From a checkpoint of a small self-supervised image encoder.
Model: 2.57M parameters, arch resnet, widths [48, 96, 192].
Training: soap at rate 0.0029, batches of 256.
Data: trained on regions of photos with short descriptions (Visual Genome), 203450 training examples.
Rows from block 4, named by matrix and row number. Rows with one number belong to one channel. Each number is 128 + 32 x the weight over its row's rms, rounded and kept within 0 to 255. All counts start at 0. Numbers have three digits each.
# convs0: first 3x3 conv (model.blocks.4.convs.0.weight, 96x96x3x3), inputs 0-13, a 3x3 kernel for each
# convs1: second 3x3 conv (model.blocks.4.convs.1.weight, 96x96x3x3, transposed), outputs 0-13, a 3x3 kernel for each
convs0.25:105057147098138155145163115109137108114156120130172105130151153144098151140120147152156159147108155145121157162106171124089135165134118163158149180140143149173132137130135150145143120074100082088082058092066067052035186172178163155164203160193122127161145169137163160112117193189128097111117117164145119134143133168156130175123138126123135121095120089142140198148143172106142117
convs0.26:085096138113086077085080124109101112055132146067121142134072113125103115132139134119135126079143127047094129118038089156104111116138112123109097086158113116133137074124098094130098010051023166149130145121137190111157132146107108118064106113094126168122102157096116171150253132203137085048255117055122125085133117132109102100197106198218100131168072135150111136193109117074147121
convs0.27:084126148168114071140145163092096106087099091114143135125151122109116139085147125164202099126114093137084172154120155128080084150130145147080117134137124144144134058095118149113130178163081092168122108087103157116148119137127137146126133134136142120113188129118077105080204077209155084102147089109146066106122137131120095070068158203166255078035130138115107107145099118078094102
convs0.28:112114130154110106127104143069121178090155189102134091112138129172114106111098092103125131094153069122141123130085095127129114151098131119129174160117109120123168212186250194212205165139182149150159149124113082078182154129128134129106137145116106127122130141120128125118168117154136112143099081104125121114103107159172122131155079077120122115128061158141147152153134155081097150
convs0.29:121110110122080105108109093084135113071100142132214150125203111095137125124125177180179126122151096159154135151098114114132135157082129080131198146184154085139146133085081134085123084074020135132163124079133128096082107090093084069074109104080114138106133165167131148145136189176116132180154144129104128133121150180161146132128068084140145062071113106147160158121105130121105097
convs0.30:103131099158169139138112104097111119147138110086095077118138157141163121116159124095115143072085134122115103080054074129074110127098111153160136124144146140133177071018000112126034034059038114131114134143123174135149117130111114116123107138141151127146120132124123134152213126204116049108163077150156107111112122188157151125112115068156212220156101126120129136122098161157128136
convs0.31:114157142117114201165092130107055156103133107162163068164159166162143159113149092071099106050157079155122128106076071106094103113074143140126185170162124101153136148163148109173136169158131114165116139104152134152166106127095074108090115115064172141118117110103180161134224107113069092206142029083114153164106089080154137153097102084119145157112113135100089105102133164123096075
convs0.32:126130144182198142184170128099069120117177094117125120138141135139133146134117110119110110149194139141134112142093130115113148150185111117102109174166138154164162140154146141125143128121148111077105124207073117068148133117128116124128105121134126123164136164111114140147094164178099106102103120125158091093102206128149115063146140126087093167169109080163155135109141201112146166
convs0.33:153126163143144148180163105080108090163139158134160153111106123137136095097134070104151114190169151141137207187121139109085091175135127118109117122124086102097096132065099078119082052137087134139109189146120184151159112144142118137132145168171103074077122099109087089086141130176111088158123057113116132097136164103106133126093131069120175138118122127143127153135150103115129113
convs0.34:085137179171096132163139192103207135147129132126063084138167139157160104108157122147170117122122112110125090143108149090149081127126134106119113114126089148138134193227092053155023146157053125149114050088087104087091141104140119096128159165178127132103108167133163187151121140138068075124075192131123141120107166063122124085160134105162165183131193160090137124169145115141127135
convs0.35:133146126124145131113132133086101114072115080083122103142130101134134144136164123107063121056072143157080062136182105141171158157155196096153151119112165151078113112066154173116102060067123147116149129093115140160170146168155146157159142174145124108150143110128155143102188130183130180142214138104114071162177105131120075122112143115137140124125120110137136105116057149098063133
convs0.36:150100171110132136162112136131129088092072112124113173162145210161121171184101200095105096113073120127092087128137123101168154117135129156166118127099095181118076142105142189189188132118110117117126069088061048064074229217215232208210195183208142145153146116101106097095185120165155150084148128076079122130150131129094115135105125110125136104116103124166162155141148151141141179
convs0.37:075062059070104126129130087153139148183156076129138162112146165157112063153112110125125134135171141170165086139153146109091109068194179116152154099126114117125076168154217188058192152221226139109155135108085137112100161120131126103109129082102080074123082085154095102143178157140127053101111125082117101106095115132149122099120111094120159128108112111138157111123093118158156146
convs0.38:104121094137119138111113156139106118165073144112136111122125119151130132143080145120157154123163149106164098172108177167127131119145100107115150081127129099126100174105182250093158150104180118126108159100132128085217117128093083125103119156109108073074143130083088097071220153150222121142081255158124162167139144136150153113134200148075163135109138142084128117092121120191127074
convs0.39:140149118173124081126106154198187163199190160218142211104121152112114163112116141083129094155090140092160110105133167125117141078167111133151161157135106154147159091132197154169092192080209157160144134117173142113157118126126107123123133121115195090120197120111121072078028120116106100074236081112064108162124126136060136102145181172156141137114134148152138089126088143172170139
convs0.40:159166094157129107131101121113057102099166129120087120178121118170107155123097130043164171083068121164130083186118117127205132129116148145131192119086154139183093084125102181159130115118088144152151117083103132130131147127104112135117122118091155154128149146131150145148137136105091088100112126122115116110181164135104121108154131141111134137142138115163114156054171132171117183
convs0.41:107108096126138121114097189122141109121120126138079115110093118175102090113054102099120160077118079127166116100133139100106145095073169093119131121122112110128137128147060127229144071101141141171156100137099162083079110094087078083068123112106123134122125112127143125134151252178104104143105107220137175102115115170089137092097153115157163094143117092127193114108158103141137161
convs0.42:165104183147067093126148154076095106094070141148164132142134134140125129084099119090145107156174185171153097127188166116139113126129133061112152162132145220098126028091044050034024101108059129107167138094107118107082104151135133172179149180180129132112153135104115129134105124120167123134162155106199120101121068139103069069130144124130100093099134079126116112082095080132118159
convs0.43:121159160200085151162114166162135140080130108092105126145053116163142091028074135077146106155134122126142125136136084100159118117164153141062143140091107102110131097098115140141170164133156079056097166042103194160170184166172151178182167161147149131144128150136154123118078136114147120096131144153134174123127172128101187200119156158121132130119151150130130138111089114145134145
convs0.44:075106138153135127106117154126071116114134144132111130135099159147135171145124186110117148112153146133085067139124088132145111120129121156122148111108100163111030133125172165110255166152207153114190136146161104107153149147114131148106110106074157159168123159127082119103204239135133101166163136079083074096145128173140128150134127165161111115156106126107088123116109074087048195
convs0.45:150081121119100133094091148135116108110111110100113111149074179126145247170174232156088152122114121152146107105120040080091042098091077135166176129137121200168146132094116117110166099116111183127129137169134101067088116094091109113083085082071149129160174174192171198217136127084142105137162081156052115183140086112180137109123108175152073131111089079121137162131129142137140127
convs0.46:124124129113135060162138157156134129153121140154128159160099120139118131110076120168119153147143152103121135144150080169133120115107085132134164152145120168133134124084189255116190124091114198135181177130144101135135152117136114120126111103127209177128155147146109133134102190151131060207135106123150139224183124211138126085081122112096157122088129117151161186152145113160159145
convs0.47:141191132125158168157148134223153089122086136189148166181099106153079149136099116137150095123120182099143104171128110181109135103171096100084116074086091114084102098102027209244191045031028099089147124138132171117177127148145116128122120132114119157095058131081126153101136155127119021077089125135145186097089170156113090070080129136126141137146107138114100109124090119087108139
convs0.48:140095129142138133134164125185132098172083122142179171120160179140124120174119122121137107098075115077102131106119071124071062064071098122118123109134108103125083222215185188151249131236254139119083118130102126135134160162141143136144175142142098115145101122159129121154196190111188141178187145135105082094171141160167127171123130151146162167125111131145122150121131152122145109
convs0.49:098122112063099077124141122118097106129081109120122151148160108184167120153173135142125139146078103168110101135179120174185142131121129082114137127131110134161115124110105131097113167150190039151215148155188132121087128124130132149111161142140154107137128080131142122145183109161155176177157185150145113130163105113093135146095148155114166154104140132112074109094098142101124161
convs0.50:164149122098117165122103141093109096140180161124108117114132166173122147146120113065072059144145152116100122145103062130114099073120110153102070129111123123113115117102128118044121142101118168099053158109082139141117134129147111095135152121180109108101118111113125103101117097113136136135150098178190190152156152143130108182143164137060019068116111081154126133094113165129120086
convs0.51:089125110073099116116134178097109168076145133108173164157110117116116147143137081115157164084117116145135165091084069145184139141156120149145160098122134104157168185204196222201239173212206106101117193150171135083132139113102111111111113113107132181104110174095100147132179121218221133184171179218103105093163162161117130161126077077165059143139111134124135160114133218115166159
convs0.52:105164157138104178117140139175096081113069141127146105149115142101119113134073123132163104154166117123146149159110113110130090098120058107135125145111124120111129141132137145106156125123138122114137125116141132105114111106110073079087126105132176102125127144123129129141049139098084108151097122075187106182221102122182243153136108098129107144166125117095106126076111107153138150
convs0.53:149113130146136149137125047126129116164097197172166163083096110138100117118102111118138153177089147108138144208181131178120148173195101131151113167088102109122143109091080107082116069080130120179106182163119172149141082078097083128117108121123156131153133118129120102142034059083111130103121095025172148091136135092100114108107106113132139154163144122131130116144051125094133133
convs0.54:143195133171091175160217142126122132103123166111168134102114138175128114145080125158106184124141128114187135115144131149228118143174175128104187116086146136116094117125110133133155134142169128131127089107126164165130106160177118142160136127157165123119119148112108097126122107139140098115113112116074147123158091101054145173126146106159115141133143146198038111156133096117186090
convs0.55:156162147171106163183124138109053068077128081154127159093110122111109146134104162120135115148147148185158150142132164150207125136188120191083068148090131092143098146096045162069147212163164106122123132139114110141100125146133131143147161139138104094099096109066166158147136074195090005057080001020085145143115085121091098057121126150120092150124105131167102095134084179130113108
convs0.56:080129119122088146167133128057121120194211141137120125132128149088112146102126106062109086159181097173088161154170122135157086186154153167183158161117119114169148095056045203000158141055114181179154039089157095143117118145117120125144131125132160161189129150135127133144102117066157159156110120129136134118094120105172071108147145156057031105125137097166141109135066116138124176
convs0.57:116167136128172131096124115089080082084060114149129093151089110105073093100078109129148157140106091184137117071118113128169140150127150144129090101098122138127132034076035011000027063043053087119108118177145160155129125127121119121101146157148182173136153131125118140126126110093108197123035049175161137162147088095146184120141103127145149181133127119126095122137089157121115081
convs0.58:139095101112104149131098096110085155101076145112107109102123126120126087083090080084176137075133092139134084119115152135158145131168170081155149117173116141153143153057143084093067080125131142111133142112145162000167124134138111103107152120149148120140135112124117096138110187179163152191174120168108137112152120114102140143168091114199086178149115168115133138084132150097122149
convs0.59:103117093115160099138076183077100135144129080099130073192137157139165158147104148115098148147078125122080156092116070113137096138135087171132118186124108139179124096026036018034116036045105126168144092069152084158070140128143113133144128131153130106143125123118153121151140149136210131144143182168135168136127136122080102160141083113132115134111108127121170116119128175134107172
convs0.60:110107113134178144097095116086144107093115149156142157123154113122108110050139106097131106160143123145109138149097120081122177164171175130134169181165107183162106078042082000041141086051133148131137112115164140130169173151134131141135102104111123090093145090118126071082184124079069130114135149167138124144092138137131120134130105115150115077116073153113143121115171139121143098
convs0.61:203164166169183128154169200098108158151078136158169173172179123101144107116088069070089110192120150127163170122148127122139140097149123152144164180135146164151125089102075153048083147087090082070104081152104111076121110110139126124171112122160127139146119139136131147117117164148109180168134187158112166041146093133130064093149113112157086102117117091152093131146071138187161099
convs0.62:133120099085087139120083116177132117151105085116126116054142122122113092105118119142110114131087080100107139130070094159118171143144174102121079069125062087140094169212212123246230199211199148082133175102147125116147140148158152140163126132125086089125134139114128113082112091147095127087094103103041121104145172143175147187131139150112130070132150109133106135138178136093132099
convs0.63:131138154124115167140141093113152098101118101088141160142148112181165180139153148098192155174147163139082103117097112143169171170122126125142149162173132117131092135082081116099104124154107155130132107138079125151105124141126136121120129128150094070067149130104156157122102094066081138096103129106087186173136079108152104141137129148146167135141121122129136145161138113072103122
convs0.64:159181120141127103077186177131137120091087167082090134101149178134170152113148124106085121208092108143174101121172078149162202141067143120106131081122107090106072142124109114155120131123109099071190102071122197227161133151133143139147131153127173148126134138080146159145098052107151084133102153105110159095121157080077144150143143156112139150115129144110071075108082087075139124
convs0.65:081104108151134184130061124143174206226208134181148135128150133144148085137133088177047037102069088175183162126126120179148120113128124149136172084126164104148134134119121205096100201189116108151096148114073150125127147119140143118138157099155127101124090105134126115180150200189213148083174121160098093105154115117075115096172081101110103136086056176180100117136097154077188116
convs0.66:105102159107094148097144077083133154123116142115143086078138116076127117114118138135132089091081167129150156099137083152060130160182093156111111153128122132153073170157144155118119204144168213150058131146128075089167136138124134107106124113123118138125153133123123140153169138121146184171170098072145167143119068129172172071119138139155178157170114129075120164124110155077108126
convs0.67:110116064095123077073091052037197112113110145186118176128153111149141139139126107120129133194176121094154094169152095241159165123120123151175101083115128146123136135134138093132133127139115156092123135133090168106106141130140123153165134121144120133135123126160111116153102131055124173033046130186082109060133136125097133135091125118141071091112129100144134083108172151109082125
convs0.68:102127121163126135159151166132169158077130121101133167149160155121150147100104121115086077143201121124179123120077068176063144124052085163121153162148137150126103133134119142080150175183179111109116147177104161147121141133137134126112131121130185147163134146119140126139131099091118120094140138072070091063137162177177166145135096145139082072122094106120142181117171186146128124
convs0.69:085106119117132105092116133143165133117134175148092116129160120152178123049093099119009077145177097145235166121160163116184115104147146108097161126164083107132100061045144061070123054069145163118140141146088090155095108109124093094102117124111147111115106062089139107149178164130101150080157180200108153093165107176172164107088132083103155115116173127109127114141142171148122096
convs0.70:113117110130127124110112081165098087117157122085090094110089082164180182109095152139150147174101137166136127092146149082117144174146177097136122094128108109087096133156092141135075160173185150088149163150110139053101118114126138127141139115119149124130150119096122092075105106165151118097184143136073118087145123131140185129176174144121099173153150119101100120107112123120097110
convs0.71:124099170137134133113177147143193101141129143093135215120140084164134159096142149132171105131129144119144146129128139148148155106159093115112094172143168121155130141149164123146180136244230131093065137100063166096071161154187163167180143098153110116115104119106131168155168192103178159097106159165156152085157159116106092114144104164150151130131096202122089185118170149162165116
convs0.72:191133128144147120109146126123153173065096053139080095089129127146121160118143154106102169130194161129169108173098132131135070097111126123122163144078107132137092118093147043020123137111147124132101097154102101175103107131121120139133093117123076122131098115081134117074161073100172215182101111106136143177190133121085135121131113188103084104139123120125101159108129103112093084
convs0.73:119132129187193157138161126150116136154110131100125110141122100147100075183115071137138167163109109124106087162131118149163116139126112138128155162135131123149116129079074111077122139134100131127159079113086119137091162163125214166150190178179100096121093125106123108132060052071097144118069145061133152178137092125107111125141169112135125106120095114177126151116141164136142186
convs0.74:076126095102144143086081135151145110145104142184107145121108113128086073149107123142124153132191153163142101184168140114090100122180139106131090079121151132138123113109112100095000143119029193132166101097085126135126103108128135111116138140142089135133128163158143166138227141197134144130165115103119141052146147113114092088132163089183205139117103108151125105136112100113098121
convs0.75:089129100085155124104151120119144137126176214198140131157134094201139119137105104138124143114163131125108090148131194075092118095096106127147127092138122150107108053092099071111098067009169099126123144100114113115127152158152153138155145146124164127160132105175115110138098088091084089063155060077112111074096102130067122097108135074132133115095059083126145116140133137108125116
convs0.76:165130102167161151125119139125121181103093100137126136128181075083082077118131136149107147136078132123164104147105132103118108133166145165132121139102120128152113175096073114000094158110119152118131095084182147138122140122112162127139139133120134141128096088110125123115072059055097178086080186050139142192174145079049140085117120143138088067157136112153123116121112103108150132
convs0.77:142134117147113112173130170130083136092032140119099112152136113125101104145148109061143088090146136152103110161138117181173174099130136127104146147131184119114078129146248134141214115198187107144165162143127120126127129122115140133129149150156102124108118130109105139134153105164120143121154170181175132142147108129127125073157132159158109096155172133157118137176130148114108092
convs1.25:125088086132093107097116090112127126124111118093143125104163143114137136095138157099171188142187091140214126087132159156109118147119147116128143102107129110142123103126120129117095112174145138108120138130147110120177147150143156173136137126114146127163148157096162122134080150139129114119158087099159129162136128112123146132113107145130132132102133128138124137179164113101087082
convs1.26:133105054085120076124088131159155125123176190161139104106080056088119079079061063145098131118143136076145067061133112100193174083190129128157122175127116108163087098159158146107124142159138140140101137137124121122140134102084112179147114143132158152124153142100165095153150141132144154093128174117133125123160169201152192128129145111110122118127139159155098070096120094134155149
convs1.27:154154122104127154128116136123089114112141122121127150174130132106155131159078151106107180199112063148117164191223188084104070155077128112156140125078134126118138184127130152101133170143073148120132126094132127141135117107127123101095148156152153129157129132153122161095155183191138129083091099029134125136116086095094159124139131128139167188142093104167127175115134147178137138
convs1.28:078097188159123097134115085121133094152105114070189135129131112124160138135177102169105153130186137111198084077162105125195073113182095091115130143131109119131085028136114084113091007067089080133148111116139145135094132178140150161107132155097106173160147161135114132106166150157168155130140071085141169121115164110162161110085092130098099099132114085115163157145144141121183136
convs1.29:120117092156156128141128091139114100164143141150118122116119095114088128157125119113115112117103112177146164134094128127141158108160180102113093103109097135129139126126133161129128080121147134127128132138137125140121066108120077131121102148158159082056150134108128104072118102133074128121068112129108126145088136141128157164137112096135132115121127125086114084152149171100169130
convs1.30:084079105149124117177134165153133147127123147106153109178122050156173154090169138108157087087091118129115112116098041130128142087098128121118112127083109116109105132127156116146174157162234129133165109114177167158142157145124165136113124106132127120134125121118101123141165155083096133161126182141105076074112082109153127115113126140162187130089110134139124152193149114146091151
convs1.31:088112122112163109155143125158103158120156167154112135204131180121138165041106093087146104073148166101101151049137082114106122131137090128083120101115189127108089173097211141091107179178052105125171111144145136145127121126110087099122090089085118089102083133134153143164137088162142133143116082160138118122114075056098118155120122171146135159180151119185102149163134181137198114
convs1.32:121114195183140087177167082097141118110070113135100140109124126171174078129142148109205114087152164143161134120108105112071090179043135093141128148119101162146094109112065179117080146074122105185145126115110147097163142141132167124107120138151104138098167068110148111105155113106094139117157123107150149115110173150113199162146107164139089114090171133084139122121118095103097093
convs1.33:155120135173144108153158171104117092114119095093092121113077034108096093114071099137145082142129109129158134143151138146125113116149153125122106136122117102127125135129091138078109082120099180146131175149137115175180157153121137159168124143127139111098153125091128134100132147121140132126146149148197206197151152147149169160146145144167137128118148163112133120131128140128140140
convs1.34:153111129144095079132101143155117142129133113124139138128170093119107148115152150108036033158140135107111113112129161113162162117166132167127111134127134119113159108102157141072153118170092140106109150126100104105155157138127152108149129130113174126111174118102142090129165101139122132176096164112193139121142064106148154121134134157153128112126122102127125161138142153098145120
convs1.35:073135119097076109146115102114174148137130195123132129145158165118168169183130191141164171072122133116067115120066076066068104109072124121084128121138138168162136116144039133061109089111129136134107105123122107105112124130096094109152109113155159173154053145143145116124202137148140144166094153173079132103113121093118111147145131115127135165128153116084136161129169148173170100
convs1.36:057079081080127075114115074149119140142144141106141112130132139163098158071114098107110063130089096095090092141134122161127092162090130108115120123161157139157171141153163124108151144145151101135141137169169118127154125121126148163126139110109140128133123157120136138118125155115110109125125122099145172159103175163085165139106106102118133082120134087132129141089152158111163175
convs1.37:133135162135138152094141129094071064073100055130128077112106067112129051107091088123054116058059069167122110217171142127124103123132154106128117117143135128158143205085176107127068173127107114142142106122161141128131186165139149157145152187182105112116123113152151134119150089216098154102137061081108107110125096112087124089099109134097141154142143169097146146148161153104093170
convs1.38:102111115078105049133130103140136103122133096108143084149121129106175080137157130214111158092196154154193059064060161089091157169168148099126128106097126117144115166048142112117123080154087045096147120092088200143110086113122085081104126120093115119130079146105143110108179047071094177155083122120149105154099129122103195090093159149129104120127149139106151119102127133125125163
convs1.39:099150124112066082130127109134133081143150123174111148148137068117106164086120208122165099184125075119123213193144088179182099123106103152128110099115104131127171123148098101130142149108114137135113136138093130141129132111153130145149134132130139123080117121111106136162104091120065156095148119101127131120117148090139167142135127126114126171130129099095068110122159118084104133
convs1.40:112123097107126136099227115143126143130174124112082150123129078085059118129082102092000166099142003036085086128163138148163183156167179165120099145147188111115089209213175199157255191177215123124148129142120134159137096136116103134100131134140158119143146117151126091108163117136108095128137142103093145154108082145123097111125176119119139115152149109078176071112092150123159083
convs1.41:106137120155129109149155123094124117159171125102114129138141082132144096132171145219090240255166111098099132169122105161155113193162137111129104114133118163110144164161102098191095130088153079130130126125093134141144114136115109137058140100118080108136136140119133122180060088109072080123118122128154165113107127109194144185137125136116121082151105116108056027083065040078144110
convs1.42:155090094086137123143169088181102136158203224187151136126117136193147162153136129181137114165164161202117198110080143116072096149103099059121077130151145116128124069121116107125144115097098101088134143111128105116121101112096132160211128151112126121131112101142140157092047098038139151117098069132150132133148138152135143104150158120094107139134139126083117077095154139168145174
convs1.43:133096123128103121123078167138159144153126143142133130113093142096115088096092111163130115106109111107113131087091164166132090085124168103143104158111135122124142124138152093140105198129123151134117165138125120164142129156094150085143128148135141130141132088158138157164143096069129181141118137139139118115118092100105147137139169139171169125143151168106097083094120128145128059
convs1.44:151107118107126102106097097091117130136112081144124081125086119123090135122102144137163151132088151189145144179175191167129135172054005135124126144126136137124133158107131183084122120121112137110110122099105119106097136131124142134139139157131098132112118121169116101157132128153132086138126067102149130143120131151097112100094074104088098105120118148134139108122157117132129148
convs1.45:166121158127114147098131216145127119104125151134106119094151120148124108085109229120105110060083103122109124123102132124089133122124129131104104114109125125116072157155153176138132187145176112126138095132155125123122122121128098109123081113107091094118109096141085145105119122123085127086122107184140124130122081105117134148103146116136155121098132101197143204169199145150218165
convs1.46:161147126145140083122120144112134154078098071113108143138036152056132123100079161096153117145163101122114167110110084090110064141120092117112127110112126120165144085076104090206095159115070155107090148165139099132160134118128167158147136126143134091120104108065102093108157143218180189232170188123176148198173130152163158160176098122153099127092097157128116176164087158124127123
convs1.47:144101165135107160131164185090105128133120132112106113086126120111118143111186159162200101080136146158072136115062104085142130115105107129143149148141137097121088131063170133168141131149121123153145138138161148144117118125107141124109116120118147107123127114147098151092090129145113129110150101107130095126216167155162153213122155142179127165143144138155132128154163169167161142
convs1.48:170111170114073099150126150088109057105121116106136139187141102097163142131174108111076118092089068091121132178138089135102099116103137128104101110117147137161135156085119092162149091103084088138182095097131123143137151086131124171139135144116147117145130144132094116132108113129119105074129106098115104144142068144089155088154138150138130142145130156077192130121114129109100196
convs1.49:119067069100082077052067052120125171118159163125137149141149144121139117151128093093113139086119076112156157125093198080079174145105199159112132127101109117120118134137162100132176098183242164066098139085099089112135157148145134146147155139133102118156098120125145165118147125046103142148093140138131113132143124120120136109118132159124113103138151129104140133129145148158154141
convs1.50:140117127125081101152174109140106098154199158107124125106117106106123048082082129201127089117102177155101145151094179134129112130150175078113133133144157130127110142122076148112131118183187142118133173145075127129104114141108085150134136097118127132149101117097157144109089142086161153135115124140107136131144114143135135142164175135147108079125135143115137156101116126133175110
convs1.51:101102084130104106119077104117118147126075122167112143133055128066161123116097092157124106125099095154098071135149125134086148086120113145172101137131110144111106150159174102172169103089195158137156118116123091139125133149146124099141125122128117125099133139130136111134139089179170179107115164084125149078182133144168148188090075055120127101124109155137156116141149149131134177
convs1.52:126113103109134059105083088118090137121079092152095119119130057112122057148082094206190116124237118094121081099069134127101130114127156117123098139126126129123122153077156098135108084134139148125117132159123155154148140139120138119123166157176121093122103091088122117143172134129103130145110148107168133141149126079160146145135148156167130156155143149127122122067104098118118114
convs1.53:173115107169114089115089108108095105111108128162120102133173154118178127172144202102139123178169166153069142171087154110105093080076036126141117103137139144151138172092151176170145137174154182115108148153137131122155168120140151157178152133122110094103129106104108084129075079080072099087070051111183109140129144146131185153146118124150116128148126121146059116110121103112103087
convs1.54:111081148135140124127167172103111129165136120133123089084107106156108157143090097160073177168197190129168091099084138118088115116105103122127094108115081108103091113139063134140114146134102130129137129129117139138178126118133141127113143112118121154149164148108144133136133120105176122145085161083139116125121123129130174100104116136115130143120135131115122047080107096101104146
convs1.55:111144129093161156111125156124112135146129094138145112079074165097054159156127134146179231215175153143251162105105153120137145098140092116128164134102105147108112136119141096106136104154078117116124100130118110129125124156122144164103154151153107121145155154109153123114107078090051077062020085066138157164171158108163156151132156145148129120151124143110146105121162086134110119
convs1.56:149161144145148129100109073119162072147177213155128136144105079102174091128134153087153131130207140173161145242092127007053106068181116095133134150160187150100081107136122123143116162147141163112156110164125108116111083093070120151122116146094150141175162125127123093110113127114117192158125111128124117100093150141096152139175146115114125179113144135122152091096164164132149055
convs1.57:132142137102170099095155153141150120157164092123129146141121100200105130150107187078129105119174174128065181068116111087101098126089090123132138131113125122148121124160092121136124132090109108104121146167128105116152113151105126145131112125144145154158129166152118141097089178099123101115142101157137132120113147164139179199083103149175176129131142171073092181105140105077144165
convs1.58:149136121113135129106141156093103158140102101140105095112121137131087111086128128085139126105222108155171120112147142152157133092153150109166128128180129122171142046091123099056108159057164143130107091112085112132131109149117157177138110142173121148136127110132104079126103174167148136125195151130136180144165172101126183104155127125110185128117137131132119068152174125123146121
convs1.59:120090046089144128126088085113106142165112128100127084068158205244087147162170136080101147137098102147114106117116100121169088193054128070133119123163145105129124111196119175131141106197137137167100155096090123099154113106111120136161103113108146084146142118143110116082094119146127114145153159166123104120135151159122118142101124101118134099158115129090088120123145120112109183
convs1.60:094146118125176161144173122126124140164129126151120109142138130100114082140103102092127138086156134132187173118094109109162115145168199141114131149132133134121147134139167123151077069064049125161143127157177124141136113122158144158155133184183142112113117103153139148095034157176119085095181084084124163143132151134090146107116116099116159105077137135082081050122146077121164154
convs1.61:074152139066106131119099144108096109140080118092094091122137140196123130098120118068145102139196198136141146073123132123127131128139123131120118127120134103113117127108119072164142170063168149135130199154110125100134136098109150137149177132155139119111110123121077141127068126215160163106161102205121138172158110162144168163129100147086080112111111093109144159095162112171156145
convs1.62:030054072065118064098141086095117088132093097118130102117119136146132142093145117173150169196135112118165097105129082186147131157121057095138124145155137122138140140137107213125051127222115083123113133105130078107110174155167154129200175131211121136122127142134126130108069120154141172155092192127136130166143169185165166149087137125089110100142128127079086086105144156133109161
convs1.63:171143119129143147112129126173139113144170151138092136118155130124131106110105104120213158128177150074072122087110137137165126157126136135093104117125106103098096130118076092158102125126102090134113140144112127125169133120142108126132148145144129115153114109110108102094123151154134172126158109141179147115123157144142169155120116127121096072126101121141127135152068111158083073
convs1.64:108106104104097150133176113162131131069116151104109137183173099081101150134138083218029140083054114096154111104212213137146147143140186112136167129152095094138116185224172159131208131163130128092146135072157118114107145101154118095107126153105138102123058131129135128092086168081135085117118069113106097152091093114118154088140132126149163177185174126059103152131110119144114119
convs1.65:108107082080125068107105130124130068153183131180138131096116142115113105141123122111059209147175168177145154118102155135120129164078150137157132091136129147117110131120115134074155102073046109106168156113135144116122074100070079135079080119110100138094088154090156160096255157154194137151159110149148134098114147141138144146138125116097061066077071094176123151183089197151106175
convs1.66:146114136189160154136134133145095142148140118156104140142104146061091131122080107149180117130169137162121142232152132099175097156091052154140110140144151128148145165157180141198161137116236146121100150147133116106121140152132112156146110128087157107124175107133147144165096118118130096102093056119147152155117143154123143127130081114126107086100132148130140120158131128129082112
convs1.67:100074142095130116111058110133124141107169110148158116099145105104131121118127133185042106035079086158107131156130167195196150146188202145120128161134173069085087202125174159174145154189205142115123163127117142149132108112082107123103082083116109110146121102137130114132169134141176092166136148159167132139125110125166146099143111117125118145133117126115089092124109094093073133
convs1.68:191157191185149187184174181127141160140076114106114122125114110187145137130105069164140137105130124053049140132084153113042106131128116124125120121105123133120100110127123175173138162143159143165147134156148114144192136140137118114106102107120129114122137131133140123111138100118113104134124091091138154131128130175131116162172143167120094145159122150118125157137052121141092127
convs1.69:128111136171119169139181175107144110115127098104135131082141103133148157127163177091133087114083062144055173139165159112155056119106230116132113162107144128101190161144111161173072184118142063113126130138100151145155173153166154133126145059110063150094117134110109123138159130104122110128128176151115079159146131096127182123109129106141143109170117144108077141147164110111131187
convs1.70:154186151158138131108129168146104173189153147153103127067080132145146141206116104096099180140196120151108128149149113041144083096092154137131146110094102160123157109093098099176131146104097121130137163155130157153148150129112061109115133161117110126159151147110163131165157115108121155189163081120126134107083119122105108127142124060151149122132165117126139155115125148140128116
convs1.71:116134132165143143180169175109166142115150062118115113096126085067099089107108090140113088133139139092163138056107131142134105139149144136122118138126132117131137078157119132193099185113096126160121122135134135139132127136141180133114141119112079120149114124118105129132094156121109149162110122091143133139152091110156126135123099149183102140141136097127104137075063143088124119
convs1.72:102161134131158096143087139092134138136148119170071108109089178159164129150139059124223255220218212196144208111121093141145131160132128149121165139158121101076118082126166137102056117087083149119071138134113132121134147163153084122137139115115157130125131147151160156140144083157147126114200124130113126092142116157111118134158146113153115124140136147120148145156114129221155117
convs1.73:141096131117094134090092106129116127141111131138133095155158144146116225139116124099133151168128149083126097093099109140128099112116099111159145166130128117138108084129088120156117097109109192148185186116198102144174119128123120117099117125123143162168115130102131147081107142147136188157116110089126100121121105163092111099114120151107120144131168141108106080131109118112141075
convs1.74:099110086113087073088131127139112170118124118189178102092114179090062136144097126184114209091050122168184136129078179072038071066117089118123107145124130111151143166143086187101154190191113092145150111103135150149131139152125124151133105168149122128116113141110146118111130163184155133163141151161104145127129162148080171132106086111148125157113096145098115120131132139115133138
convs1.75:121125153135147166121155100095133132101119135163148158151105142089172072082120099099115166083176153171168134047071078172160155147054097111118136129147081132161125150105116142119138059068149117102134138114132145109143119177157134173158161135129128153166105146111133119164150093125103131105099195117120168125130147125106156096117173151097081105138132094075132121100183092067100140
convs1.76:103154136120070141122129141138110130168124133144107124144083123157068140128067145133074119116107092111133099157082114109072141168077164104133124132122115124148132157094154144123078125141135120153137120133138148126122087163124107117117121121123153124159107127107102139121094095140092105064170104094145180112128119122123108119133171165119131139118178138131122111109117121146216202
convs1.77:075100109124151119087097115128081123056102059132157134132116189114089174222155166096138050136112102141142198143103116154086137154115156135128119128109117110103141117130150200107123059098123126132136113095124129082102119114165102123151144124126108117114142071116147125171186133239105060133139128159101126139146105077116133159043164110132117127083121112125149169150120128089165132